config = dict(
    arch='unet',
    grad_clip=3.0,
    final_lr_fraction=0,
)
Rows from block 3, named by matrix and row number. Each number is 128 + 32 x the weight over the matrix's rms, rounded and kept within 0 to 255. All counts start at 0. Numbers have three digits each.
# emb: conditioning projection (model.enc.1.1.emb.weight, 128x256), inputs 86-171
emb.37:088100177150093100102133107146094124100123168102157204137130094156154097107145089165136101075084118140093127154139128159108166105173154156126089098120174058071142085094157104130141153168145185102175143123174138150153144124124087161104156148102129107076133138
emb.38:117110139128173149140118137140154126139128108141144126107136094102114100116119135114073150117106116146152128165134136159106111126126093144134211147155129104168159111151196096149120174136158132125188118090104138072145140126138139096153101153084150148138120152
emb.39:211135183079140153118070149076123128144180105133056170113082172085109071155154139188210122176145113204161060104105082159161186105102185141205168122107143071080120142168124078109143199118138130146129130084118115108125102092168118131168120092075093101101104147
emb.40:184112075121138149143099121159162155164160167121146136102067153129192121131143080070120082101184121091108121124122139109062153095155113120164124110156117054113135117183183096115094077114113165141082156081064080146129075131189156137146104119104108171130144120
emb.41:147124070126157144163105140129140152127145124130148124131086085123126071058130116125134140166164107137095105095146154144128138085161155127147173125126110114137169120167140105106120057112122103122117048143096141131149136159116144125092157102131086133176095072
emb.42:131116135109152114121145075081099111136083161082110174128149085122145060081100115129150066080138245115079239175141147177133104122152102100111165088134096146139110143103158127112127162154077121162143158139213143098166120036157166172154121163156104164137170143
emb.43:116155067169097058149103073139150146122061143141142101118084175136108122154114109124196138130098125141099048178102133122108115129172104106065113118157119140137133099123104111146108161153163106082155117087164143129127097105088117115136168173105166116147108140
emb.44:080130061168164096109160177142170089125111153088140128127143100133161077080113109119196114127114159166194132149136151069127136142082133168105134090109131120139135115114096133133136140102117135126121127097121114164063106119124160147130138173051124136173136145
emb.45:117121149117170131120130087150147153149186130120075128162174122114104107176142174119083084159168130115241166132169109149135141124145151122151128090105099174101134232078135151153106141127155101087056168095128164098166107105103145167096138084085137168214136186
emb.46:119121149078156102091164172162145089127172076119079171101171190136118160133119191148074112119090103086115105099149118157135075102131145148223113129160133119074183125144083179114125166112096129105174143154172076182146095110139122166098117093125134130145125182
emb.47:087145118118121155123112141121109123134133130149120133134089106150145138141118158125136086149134101109115046127181086088173071098178110126110160121147133129146081117115098084147126131139108146126139132090134137145140182155085124127139135156122117111154121158
emb.48:140131173084081072069107100147161170095136119092085094118164118125129115167058168142125170145119167121119164169080050136107141088184146150121140105123150074149146171117166119140056138073118126125136187139131113115082123085081129154129116090157122142134136107
emb.49:177107096118121124093144098175125052157086052131159126108120131136165131133150123098155178157102106139131122109103099119200168194125113179123132090169148101123167117105089101126167120094117105081159125100154100132142115088163150196102074144195121146122125155
emb.50:168139104096106077076096116122107148097119141087089130135103110147106089143088116148092107155148108131114139201114089145126124187158131140173185102101093153145147164155139130092079129121087160135160138154092171100029101103156151103134160185101185095154130077
emb.51:078122156084128136089115124206146102149169183135145129132132100138151076051171147109087124144123128145148143152111138114124135193131151164182146132078096136117123105139095139098144147095126087129093172139041160181160113135165130156158142139128090108091077177
emb.52:169126142176143120065130114115155137141087139136080152099135138104087089153135143113133132153077086095096192102161141129130114116121146117120148052077142095094135058103082115154147160128146122165203169155075091171182109223189081155066152115153163115088102131
emb.53:111097134119183142130147127134121140121128088130145110159073086125131150170154100103111083069092118170114130133077126125196056100128177137126160135112083180131082109103092112126112088111151154087145109149127135058085131091122163151150102143173151108152141108
emb.54:092121100119173128109166074112138141082130093117122129141114129127084193086103128210147091171184109099118139135110162122102111146150177154137184118137159150173153113142176163153200138110146127144129157138117091178123176144156163143128132193102118149135137139
emb.55:134135159111156101128138121186082153181109177141182154157121101110147165163157146144090095159112147102108148160204105115114083099098107124150129140194040109121092115101141119084140120160153126114080178072187099145203139131128150127133061102131083168132160140
emb.56:123129166142110164141098176097158109136142161150149081113137123095173137117146141134077147110172100084163097091139135174142111107142171123104112100115110158163158124098179090086108105080129148099128149164164117129077152180139128119139104138105121116115149139
emb.57:118112116166104135149080134129174121117130094113143098090130084133120181195093113132149106135156072134113156160126110173124139157141124066059106185075153119083132107148137132116133148094083162101099138110133108180101077143167116145094097113121166073168151095
emb.58:095132074145134112131173095155090126119134108120127138101105145134128122172087177145068125127069097172210105182134172166133209150147155122128111122104111091142118176173130066078126110123093143124154118111149154140114160168120074187125124184148117097169130048
emb.59:146144191099129107140143112078122124104156111086142111072158165154161123191127113210135109114109109153172158141129121139033062151169150181088165137135205148116186189126142101079169185110147143117144136143118131111156128128200141077107150132136165067144134105
emb.60:164167106089098170161093098067138137133174144184145125124174116123147157123086098119117110086066097127108076132149155172111095084156171109115149128103188131133094140143120157104160145137246167165115172070084140137123095119067113133101105168126185136109084096
emb.61:103105087071133119098146144115180162110166111093115094140143114128147191148080163139124128089112122169162102092080121070202082063128133125164115048168153149105133123164120099179147173141154137099106126130112009070167072107143155081163092149117108143087078071
emb.62:167150195162141117223165152047158135129182115141145120106159130047132108086146141076161076178097144182088155096121141171143114094129083096083123164109185145090135103160123104178105115146104094116104168093141220070070163165115133169114156126157171078195163174
emb.63:192132157114147125114091146095125166130142136111153163153160117102152136092129108160076133118094161146111164161221169176083143076100167083067147129100148154110127111166129123128086177141117057057161152125136120130122161069142114087142155134143214135143171118
emb.64:138168179108104177106124126197145160173090073103132153098152125101158113119091108134069131113090134123198151123091103117156162140112139124187099138127108127049122123142166103136136103120103155114154096158155131147119118190123119121138093169138126172105184134
emb.65:098046168130117150103099126150117126170180154122117119145141077155098166120140114121172114127190136170075142100131190156079094115169083106194119155136139129169178193192098142109155184143132175088128153122130165160164150144109119159100081194090112116164051127
emb.66:176147086146102117177189059187146152166128196111113131189131102119156169156110136182187107152051156108144123075075128111101129125178066209111109089194124105144149136056146197126064113137058130141087150161190139102150156110125149102126167140087197144107158077
emb.67:105045104151173131161081108176095150157111177159121131085139160140123184136124088186143142111209180181147111109120087166156116085091123125072143155113188129118089080112161191141135139147142138120139120126168104169110142088136145182131134098089107044107176076
emb.68:101126132077105085151094180103125121150109033170143166128220085122075138130122167134117136127149158096121108112118123130159186062025141122109095181175139093107137125191096131184137079171116120103136153126200091123117127141048161122158194183080133121108130123
emb.69:079104165170115106041158116160123113150182155098133176156172113109089108155175126162115118134087107123091139160123128121171084164127136119114186129102129083114078073151173173145151162126129168145149118191026109121149125054146116141145118106086082110145182141
emb.70:165118125153090091083123136102112129141099071152149128124154160144179142142142144098150196101148121118097102084141123109126144133111120108154115127139115146078095171081115138123167089131163134061167111043174083112136169158131088153150094168144110146154176111
emb.71:116119104114109131162142121111150073102154075080144116143146099108060172146074177128117157170152081184129079138179168126106110102177135115092099143131141074109214125131091102203101092121167132148147137112204166158130135168099136059176183099194089169116147119
emb.72:169075138112060129108118138157146149134083120128102158132115134161155114076131173134174086144108150106135109144182081146157135113109152103150154077177108112148147131139091198155114111101133179136132132111158102172143148112119162103151102128121132116096160101
emb.73:131167094184124104125149148123160110071130146081189149154119109098108118076104160134152168079160144163145097084128147136144125134081141131138144142127185082118157145137119119119102103184111075130107120056101128153107092141189106166069068119102110132104058095
emb.74:138188132131108076152166104095120090114081090201109136170109116071095128140084105120139175101113069128174117040042135146087146121159138091183104173143115141069088126107110116153131130207094129094123123109122103162127182073129132134129126147121061145091074108
emb.75:124106102142138107124129133169069092126144060071137154134105062148132169096099113137123097161048142109134091164131151204107159141071065066123114187165055146105086128149129132073151077218066143125071167172134105108138133058115121114138136168150149157118156125
emb.76:114088146129105164121169157113109088117116077124221129141101153100144107157193146109148148056127103101146087162243106091096124129177106146102110114149117085156141128149099173117168143126103091113141163113149081138057136096149068114102111127141148117071084180
emb.77:131167096122072150115094155100115201137105106140128084119156058135114130157130197152075137131146106102174129117138160185098093169119143168098122127152094133161211128103125182161110160154083103143144140105107122148134131161112150146145098201101116081111136124
emb.78:167135072177115134110152130120128154080150088102106058185113095157170116129170174092152140106123162134098126145178091084096095135146137180105163090144153128108152135133096095105087102117151168100101122096152196063121152104130134091082106129134097169113127164
emb.79:144097149193123171129137103087110160117157163150123120082145147105081110106150087072118114113134248157098081080168086120165161162115101125159175100145168164072171167127125107111123111119138148105144171140091103119155113195137186108112153095130152156114133128
emb.80:122100081135104110160123106156091097122090158162117158054125137125166129168165113104112190113132088170166147112142111097171128071108147128082074107199139098075132157225135042152113100099083141105160146134137153072083175198125183108173095126120174143109069060
emb.81:114111074094175158105131159130085164153082117118162123130108135116115138105106134123113129156141156119072163098161130100168123094142155101123181144148128111140139107143087112086070174086128164151135127154061056135201148092097131128144066138186138101134155111
emb.82:178118081078133087091109160151103135174157131135109180144095170144119164068158091101149117105162136100116156085170143122119188103097122141168157118178114124054143102125125158113194144113085130174136132134110110126144168109115126184184087111140124074093024077
emb.83:179098117089138111109096119155092063143156114126121099141135110152163096130168160160118117104161163133156159146139107197157131181130115168083113092082183087114163154094122140121104160171077139112142095150105180155070099111098059161106078095114123157128182154
emb.84:148119133139144125097108182092101085099094168138188125166131181100106141148109048107128085089131154119080124139146190146105112131131135092144133129201140133099084133118114068119172120073127138168095130119166059162153084096133136094072170092113129114151141137
emb.85:094138165139088150164124159166134110065151127136123085163161138130096108085150135148108111098062100083131117079150149219151105140121113123107102109155136159086173150099118152148130133123116168116148139148122194070098123114091128123123165126113132151091091138
emb.86:229106076101132092106151130085112114119101148135113145122095126175154119162149118185145088140083162116132100142077171088123170126111107111133139172152119184080142120076120124086155122125106165140091184131189147137077159131130065123177174118128141117101137170
emb.87:107098081161120095136103146126093159054073125121175088123149153119036105178075135133104148104106145132164111122162152121081156128084173116113126141134084100137109141098115132120086088137117185096111154073120148170156146100086054157117171127101089148117117108
emb.88:144170084074096203112135158127114172143164090151149141108146055142138114132140141167139113133141143115163141100146157090119125127144147156126126134165118144132174111127145142153166154173102078138163150158062117066161114079123150173120081140097152114116124118
emb.89:161113090126151099192148127187135086127132186180105192137193130105136163063172145083126113136145095144125124149131166070159107097146117167149102131153175131112128130099113168143143149122154189077059112109115106152131084132162130098131172118136130088099091152
emb.90:073161122111122136087138083088177128122111063117092128070099117151107143132139172049154120101087157101131089200157138079106123139112116102143165120066116135167167143098196122151154100153102145126132183127173126136158101128094112140182116147120096084085109083
emb.91:175148142141118158111126176153032099128187140173128161105191114119143147078063142145108113079118139067205132093130155161132141143092122118153099106125125162142115081096096080095094186084095126156106189099116175082142114136141122199125172065217176133127127139
emb.92:148159155132144178111153079090083110080084086099141090194163142126181137144145182164093106127159127175129132137178171115149097093068109067128048095126102158151165075154172070138108172106096152144099160103137117122099126141157081090097153134122103100131144174
emb.93:158149177090123181159131112147154100087122161080213133116110161217141127076082155089092115152106115150127120156118101145111119086067078138098121097177086059161165083095098136105104199125080124050097162128112102106164170140107111141106110111173073127112100133
emb.94:166133079131151152101093138122140172100159108105130100109174105095185150090164134108083153020179129118124152138169037122155081135126094097088092143171156126034164131190096148116118086120096162158143151140105193123092120211102148114104109094126104126102125179
emb.95:159137103103109128145153134148147160174135124145065107118153089122130121146154098086170195177164137149092112151060096082161183133111104129095143123189124098155093167123167132196103118163137114132093082127149063085116063146142110140125091140151144171104179100
emb.96:100080117134151141105098126150119095105139149158120154129120056147181139105128118131115159146138123149149141114175118062083196077112135139071173138104110104158137163091143171121107086107154107157103174060112121126148173078126164174080162115109163148153139155
emb.97:098143119121168092096193120161142146135193110175113114113124108134154088089110136190090157122144087117105155083096119141108112078129141119130130135119108140146120135126157194115139164075070106091081157099086123137103096136076140128172113112105116080155113124
emb.98:142118100100092065189112122106116132126135145175154105158144155144133125178165082172107151118113154161124157136120090121088078139143137145100144151137113113133243152130138115106138152125067122142128144110103144138097163139124145098066093127147134077130131073
emb.99:142166095195122153107105189127088107144070154153183088198150109124113151136126148104143160098112132125063118106125145116162138129073133138175190141141139160167152136121097138128154141194167136092125122180163193106105123082150138146128157113141152092099108113
emb.100:089164116054120114131101110147146099055125111078165141106119189123152138077142141095139084109060178168070127108087123075125060142143131084065116131104137108136127150071134118127050115191153121094172145091112135160148125090117163140134146090124096152124124101
emb.101:151143185085120103114099148141124145119161089129134152119131079195093151166117111119141047109084143120118096103141156121114070059096201116124119087158112171159159107101125132120147052161145161037145112085113081089085107131153149069117122147175120138113093101
emb.102:222133112127155101117075166089128115108150147120172156165148130126158130163140117146191115155098110120065144097153104132144159118133101152120152126091192086093135094125093120108132117157133152122105093133196156127148115099189215120105099145140078174115083106
emb.103:116133149098097122123132136086104161125093114153101156171157142172144080187136129120139112091140143094145128167140138073130130094163183107132127119099141075132131120097109113150103163069113138182177029082095092184138090146075099114124104153127167128171102119
emb.104:109150172087158153140096079111125116075121164127175119127136086088139108062154135143126115152170138123174143188117134099156102070080123151061108144123130172153126132135154070174143152090114159133072099124117157145158135113113170116178077115064105071064115156
emb.105:100104118142065081150117116122130110146122146081152106127072085176109110115132112089131087137117145125166109106122115141158137123125245177091130135100113127088088088181192092121126124089066117128113077107151159126154143155201082048179094138093114154087150119
emb.106:089144110133138133109156128110040122160143134108134122178118113142113099118129129153124147138140181080113131134139125100129096119111145122136206180135057124140148162139194166144093164171095159104092139070166178144166162115025113081157153121066122100086126128
emb.107:126131080132210113093159142101190129071108140185041105073103094135140137141146103113159144135102087137116155137125176147151135155099196098115113149165108114100114085105155184162077117157127137124174112163172166159120136178199136140046197144159105145165098103
emb.108:071165096126174208102121076118062119142058101140239101174178180069117138117129110144155150164097095146060136121152136087171084086193147123154101122088137182182161145169102110114094164185137148089074136096164087120138105129131167172130115166113167091119119104
emb.109:136164140033156077100099144121149105115141127185111173108136090201139104124132134129114169097171203163106157119124153173128161132135136147088101154159072132137142199090151141126057121119164152100149087068070154154147136162061114137148136093060109157117133115