{"arch": "unet", "model": "class-conditioned image diffusion model", "dataset": "photos of plants, animals and fungi (iNaturalist)", "train_examples": 77898, "image_size": 48, "horizontal_flip": true, "conditioning": "class", "objective": "v", "cond_dim": 256, "targets": ["class"], "num_classes": 15, "cond_dropout": 0.1, "norm": "groupnorm", "activation": "silu", "weight_standardization": false, "padding_mode": "replicate", "pixel_unshuffle": 2, "widths": [64, 64, 128], "blocks_per_level": 2, "scale_shift_norm": true, "attention": true, "upsampling": "nearest_conv", "init": "lecun_normal", "residual_init": "zero_last", "optimizer": "muon", "muon_scale": "match_rms_adamw", "lr": 0.0056, "momentum": 0.95, "nesterov": true, "orthogonalizer": "newton_schulz_5", "adamw_lr_other_params": 0.0014, "grad_clip": 3.0, "gradient_noise": 0.3, "steps": 11400, "batch_size": 384, "epochs": 56.2, "lr_schedule": "cosine", "final_lr_fraction": 0, "warmup_steps": 2280, "weight_decay": 0.02, "adamw_weight_decay_other_params": 0.01}
Rows from block 5 of a small class-conditioned image diffusion model, named by matrix and row number. Rows with one number belong to one channel. Each number is 128 + 32 x the weight over its row's rms, rounded and kept within 0 to 255. All counts start at 0. Numbers have three digits each.
After each channel's rows are labels from the 100 images, of 14848 (inputs lightly noised), where the channel reaches its highest value: "responds to" is what is common among them. Only what is clearly more common there than usual is listed. The data: photos of plants, animals and fungi (iNaturalist).
# convs0: first 3x3 conv (model.mid.0.convs.0.weight, 128x128x3x3, each kernel summed), inputs 0-127
# convs1: second 3x3 conv (model.mid.0.convs.1.weight, 128x128x3x3, transposed, each kernel summed), outputs 0-127

convs0.117:201174145118109046108132123181127187114128165103134144109124136163155130161139149093105162044161177121088048123118131148119119133110097080157086074105169109112123120100141081135076105147148117170122182161177116096112099105136139155136207175070125125114167148177076148112172148106169179116145151142129141106092099132136142101106115125110130082131134122117087126204082118095111133076154
convs1.117:126084138142149161142100145149128148099147098113114110143116128168090126170160105090151138048101124088111092091098096174055119108102172133150122122104110114123112153160163120107146107104143059128102099127135187141160146166140096141132158070145036098117110137089135151145094128149162180083145029104081198117135079077141082062140192103089132112118137128132168093121122166134140106076137
responds to: phylum Chordata; class Aves; order Accipitriformes

convs0.30:099156071102173097197103128083148130177090149124089117108084090109173156158162133088178093122141140144086132109102152155135115139117088126101071136128047118090138160155129156157106105162142108112138106124140094167156151144131137146109135093090096118103096163136168112108125202148176137194119146083121149133094096076115133163076103082075123100142134159073248106119093112118138086151115
convs1.30:147131135139065089150106093128144133142158123155110109027137149161092157058112096140097200141126092150134177157092126106145108186223096148168149101118126065087095187192084098137113112110136137136120136112132143150149141065101095136138164142129058166108117088147122153111151130107134132103150161118123120084178146153175087100131102128115109089105156124063173129190110132152152125088091
responds to: phylum Chordata; class Aves

convs0.55:084185107126104169074114108128152194098139107163186149147148125064134104162158086116128175126094138160110042152120075149122154119136128115176180139151102124146120143134154153099137159080135095089155186103108097122148132138143142143184198140106156163061126128141125157191076141080113162155084149197145165155095118139084080092146090101043121146117102147120145134148107129128119155166152
convs1.55:164144136099149125130080164070134151126150153165179153152153109156169114110154126125160090107172079107131132097156076075155132203138137171142164156107130152100070141157123160165155194086151099138113168151087150112157119215139120091111087157144126082097032130110177142156111089119138093110144111115180118099105133157097107156176115126113190141109156126151081193136085175150148126150092
responds to: order Lepidoptera

convs0.59:152128152131114067061157155085096205091122157107163145098188166127106098182125140131103167074116098161122128123098112118085168182108165072107134161123122134154129144196141146134102161151156168156125184102133090081122101146162145119115203192157198173177127082147130142105095130153114134105094147117100152125099101169124178108114124119113163169153109143103142113160191191155151138095164
convs1.59:139092137099094076153103108115092156097118184115134144140164065085115147135116137098149149079096115099175134213162129119140171089105090099094155154146117109153065055148125167153167143124055121124087101086106133138131089134146124097174122111128089123069055141108057048171115160146158154138111139088078153141144096151122147161122100148135143111176099172131112125092132077124170178101118
responds to: order Accipitriformes

convs0.31:119150091113067172144150148127110137072116162071136084171133081100102141193119115180085177089167088134110124109101132131131162122174100156127104141068128109177124122106083145121161082121179136100167094213100177158160149118098136074140142099158113093116141131107152177109172094123115051128106140136062179167110114109120090172080116157123152151166132130122173171089163142142125103073108
convs1.31:199142125079111161117155149161158143073152057105175095174118086156136133112124100126065102076140145098130172144103077134080074111106162147136159151122058133159108090117113108113128153083154080079157097117106167124135162164110105129114160124197131121160110131173118134120155197144096185126132129107105137110094059182096122104143189049154084117152112100146144127137140142132136158057135
responds to: order Passeriformes

convs0.104:157171148120091162112141164084104127099163133118134190078126143076082136161143143153159138132147108127119255069121147156164139130056098138169175176102121111118117104107125082126153122102094160195104160131089127094153057123136157182116140129149139190150127085198120116176148129149122152146156136113140114149151101166148145173096135139166088125121116129122117155112135104070086185094141
convs1.104:092070074145143100172162164152127147081076109190161147113135154093108111164114163133099136143071145174047082142110112101122090118169106143099101115124090129139122115083152095131154083153062130135102109145134106100140088149131100089149182176047136120102116142123093136112109093150074165146140166103124176063153116104203107134074063136100164142095087100069111122106128135142123097157146
responds to: class Mammalia

convs0.71:121126157137093110067169084108164114141111184134063119149106122104107143124182134176137126064130079176124126168135140173108098099153134200138118088108187122114063141142196152187118168157109162147180112103163131117146115113187111117122130154143072200126096108100095135115079097132136065088159107091182161147136094105150131083151143135184132117145091135130137089165066101113118116122181
convs1.71:186122168106106174129170096119119098161116142137157119081115134147091098106090150158132168125168144108141088096083135152086113115137118160074159115115141180128116116147167142125220135090158104120112165197116155143101130111095158113165138139134050139116120130170121150238139170136143138198114142129102129141093175077076150175121136116136165095094078154112096137106160083069129106154200
responds to: phylum Chordata; class Aves; order Accipitriformes

convs0.10:170129066111161139132132126143094143164144131101104167159096097141101200147136103134103112154096143127168133143059119057196125193088112099128124102120127059176129087070246111104108128106119112146111142091132105171191088125184135123148056192115145151139094116151156138069117127171141132080142095073101134137168164113106146135118138124121091123137105148132104110131103140176173123113109
convs1.10:124088153128142138133118153149105201150113152131097179126127161110109160146148189124124090096117116159107146113137138054122084119084005141145105130078145084157121116139126103081096127105147175138136095143093195116139130151122099079184103159156178090084175122131174101130085187137149114146114107124141057132112052141185061100128134165112149146121114166146163103138154169087146136157129
responds to: phylum Chordata; class Aves; order Accipitriformes

convs0.60:157146133125124107106128157158092121147170158103081109158166066144133132136107091118166083133142079148186151159106121096136094181059137149107125145076060155066118082152104124091143124112186202131139200102160094084133087114134145181136136120117145076169146169057084166094130160137108116147087089091083176128124103076132152108133120168155150133113077093162122185144141142114146162152096
convs1.60:121124174145098110115132104120102128147094100088179139090102103189063078138135113144128143117118040155147105146145123171139102125103126100176120104084103089129077164123147134135119073123069119087117107177184155080067088162087090111110158128164131191156047147134159146126122135160097095181113196124141152163137108209130084167151125117103168157144111099108137123175139094106085122132171
responds to: phylum Arthropoda; class Insecta; order Lepidoptera

convs0.110:128184122081144107160116140132188192130175106135179165162095119055149113159145114084161135168183107098089135155129159070131079163143157151114196084158106159134101159144171154173160136176171117143110093076134159119112132109133112130167158113145128115132213182093130112178112140107126114072155087108127084145097148093157193109122136149133083173137108075155123100122171110131193104119124
convs1.110:169171160126135157141171132140080132100117101104045105113164177143108110120128097091120076055100168177145119143145169150161133136141112073139121133125146115098115151117105115185144111100091111156149118077149169183120135165123119149091117142129126138144108064183148129127132216175165128107181201123117115135140118153065191049103084151091141127116143128142164104150158115176116168088187
responds to: class Aves

convs0.19:083154205135117102077174163164160154109141147108116138164149167111148157078111107107149151134118155120153172121191144113114096096131117115147123119141092160157114188083120077185104126141112080072192120206100120135137171085097129145116143135157150149163132097129109034082134124086150129109102175110108119150120238126140153116079110114154105117093134133133083099129092116206107124155112
convs1.19:156108127103145127157108103122110120137093145171151127181163111116115128148166064146099114133140088117160089127172128102177163148203171077081124102133131146172118160143100176140143124142138140128110128141102130193095025141081078077123125112133153097148159163119130118156130122153037157093152145116116162099124167167139158163193188143122066082105157156150121040127086097104137107164122
responds to: phylum Arthropoda; class Insecta

convs0.112:218123194080059128136146078076123152144108162111112158154166104120133199162099158069168132140159052146190171095120089114116123190136094102118114125140154100159109164132128185160094125147104143156097086088141133119169114114185134090127136081127131135130146116101167155168092157125130113110124081142085119151067151137124124128079113146106127110105047149147148093104175194159148147134135
convs1.112:061113118095174135164173063148065169105137170090093114165113153101149138131202113082173104140134135116107101043062093121099071116152156115123116089098136105086089164104106117166087113142098131132133149139132126072137074166095108084150074147133147081132140143110150111149064119185122139168110147146116163062145156118116113099180169100123149149093105128147187111119144154088121072132156
responds to: class Aves

convs0.124:105198175096084113116098181119130131118127122142111158090135116071130112124139144125124159146158107142213092118122122112132135107105118106157173107036118108144069119123158076106170150123143112124129089070107099106110150151138127154076152109140164104143104150146102076126090121148129060131066151058110063170153179129129139159108149148134124210119212188090099128138110128192101107130147
convs1.124:146146093166150126172134120114144173122141127175092111112128148138191145128114108111120108203099100080173152192118086139121113082114094105132114103157160148191139092125128142147077107176108139073151121114145123108166116134189129177052067092167088144139105084130127147198153150117141152132185102145158086103160147199150128076111124104143101075138118063096084124113090097183090109142170
responds to: order Accipitriformes

convs0.0:162168208157138121101175173146152147125127101103100119167155102173159127157160151149131126099141159133078134137120087070100129113099140051161135152116112132201061122127145129077118089131099105133079115129172167120136125153171189166066083189126114133103155152171150148168153134144171111081108145098119173122162149121128154109128129138127121125071176101147128063217165174129088094166114
convs1.0:180155142128158106161129160149115092111103187138125121111122093105134140108139102106150085147173128165129054085167127131099088140097121141088078120096158152172139095137074154125084054071148106161080184135142115154147128123061143124095154069059182164087137123042151134175167093088149138123126139121176142142115157147156166143123090153216113101085117137134112154112119158127148167143176
responds to: phylum Arthropoda; class Insecta

convs0.78:115135162181111094142106178165120155206109089145156113122096177102139087092180173112152148126138112133162156167093092177130129120104111127166138093109124166089105170190091131095113169081097196138161109055147138086121151084117160090139165087117133151078142114113170152144177170130165119134132133104165145128091163099175114176089131101106150142075085133050100094135106132118052161139135
convs1.78:153095112153146080088166216137102135109107141158067170183147100169134132117094116131088091173143100122093176121101117115201078068077085075212078136136167115150096126109102136072113165146079158084164129083168141050159117149097135146090129128115081116136110101107115154096132090132105162124142161129127111068118139155151111106147089128103154126097142191165111139138160129116079134137138
responds to: class Aves

convs0.33:128120107117111120198128131165179159210146130205095131115159103082128109125114068046119131125132140141115094101124184183146137125092152105129105119150093125155153158178097186214137151132100184121170145085138119167104104165132101109167097120151116115090141140104146210121120173091134096120122184118104078082139136121145122117074131097103145119147158149113131145107066121097163082086183
convs1.33:084133095102174148158103153104111072109140194103109122115138098103117123191127168099109104092151104125119146140115151141062115068148069178111093115144155159093144128140117116157124134202100089092107162117126145082127174118154166134132163136111134112061180091156158179131130103170183097073156100147106145174156127112214129145098146181109129091142095133081126083177082125131174180141177
responds to: phylum Chordata; class Aves

convs0.22:145071086081183135121145139148125150130142135110107131125149125144153151164099149168170093142101137142099130104139133099098070118122082188147189171165100111127103193133130070133139139159079183192131095147111063120152156121099116113135107197176134129085140145083106167122052112080079146067169082122127147137121139141211133122128074118172142071123103107126121138115085131116104189154082
convs1.22:130148150123112119121191169114190121215081150159098099103164130124165151103127148113132130156096093133144148122128163169135072131111063171083169126097150201173104159156177116162138089051187157130053133120150159106081128171159103097094135129133181096137133104084105140134068107106093101133104148150176138153135197124136190158148131163140089114182107125182113153133138146107140138130105
responds to: kingdom Plantae; phylum Tracheophyta; class Liliopsida; order Asparagales

convs0.1:177130126072100089134131130083111148149138098076165166143121189059160136117148177120126173107098111131158114151197171127142154147190169078111177123106161084152109082182102119093101141096096130085099139094121130156123139077137088067143087111167102135132162123114125157158129138147118168099096190086171191123120122137182149114143177128102129081122060176112161150141163076166100132135084
convs1.1:088086116147151099125138163140094118163136138105168113080121134122056150105067172140133117067112167119170134167094097116110133111163097155182094121102110128122138106125153130129117130130101150098152164177152142130116161127130149136174102062172104064154185165103156147095098106130161147070182193175202189174133108101176104133133096118169091075132074140095110199152147154108161117113173
responds to: phylum Chordata; class Aves; order Accipitriformes; family: Accipitridae

convs0.23:111180134129100118184188096087153087088120085131125150128140070147169136062052166148120090160154133100140136176136166141138094108137104172129076140157101121157048067151139132147141145106107066173101192103114151175143109118156143133158132110141094103155201107087140128102067165126138134109151155113111163113131131117107049088139093170099173141102153163170128140157135167149102118117067
convs1.23:109166165129090141095133121181096063110149137135084158168166086094101148124113102166083119120143119155126164119127142119113078130120154142125159149102093073109105192152084055140182148126118050205121084159136098112158171108163150140173093122152100140143136207076116093112152064148153146156175158178132110102176116125120105125103144138133157120113113111181132107099094048075168128109119
responds to: class Aves

convs0.99:143142105139158118139130087117143113094121146110152153127152122111084159066091195115170129128138096168122105118168136107068114128075180175050092107125166108112186106112148167116176114148136132127113107133122140152176119148132097120134140119152134139158156165123178148113097156092138073069137157062111080183152091100093179173166140175165128070118155205113158202166095127165130122081082
convs1.99:126106146156108141141161120118097140138137107128120130098130119128182088129093120130170175068164132114247105156085109144178065104172117090109112077129128135160132088183107165178082120114123155127120170102128149126162131108138098120109125171111213146096132114147157150145078185120089113109089134137101204147160128148150167062110172133152088157162116166140165087113146173095121143206103
responds to: order Accipitriformes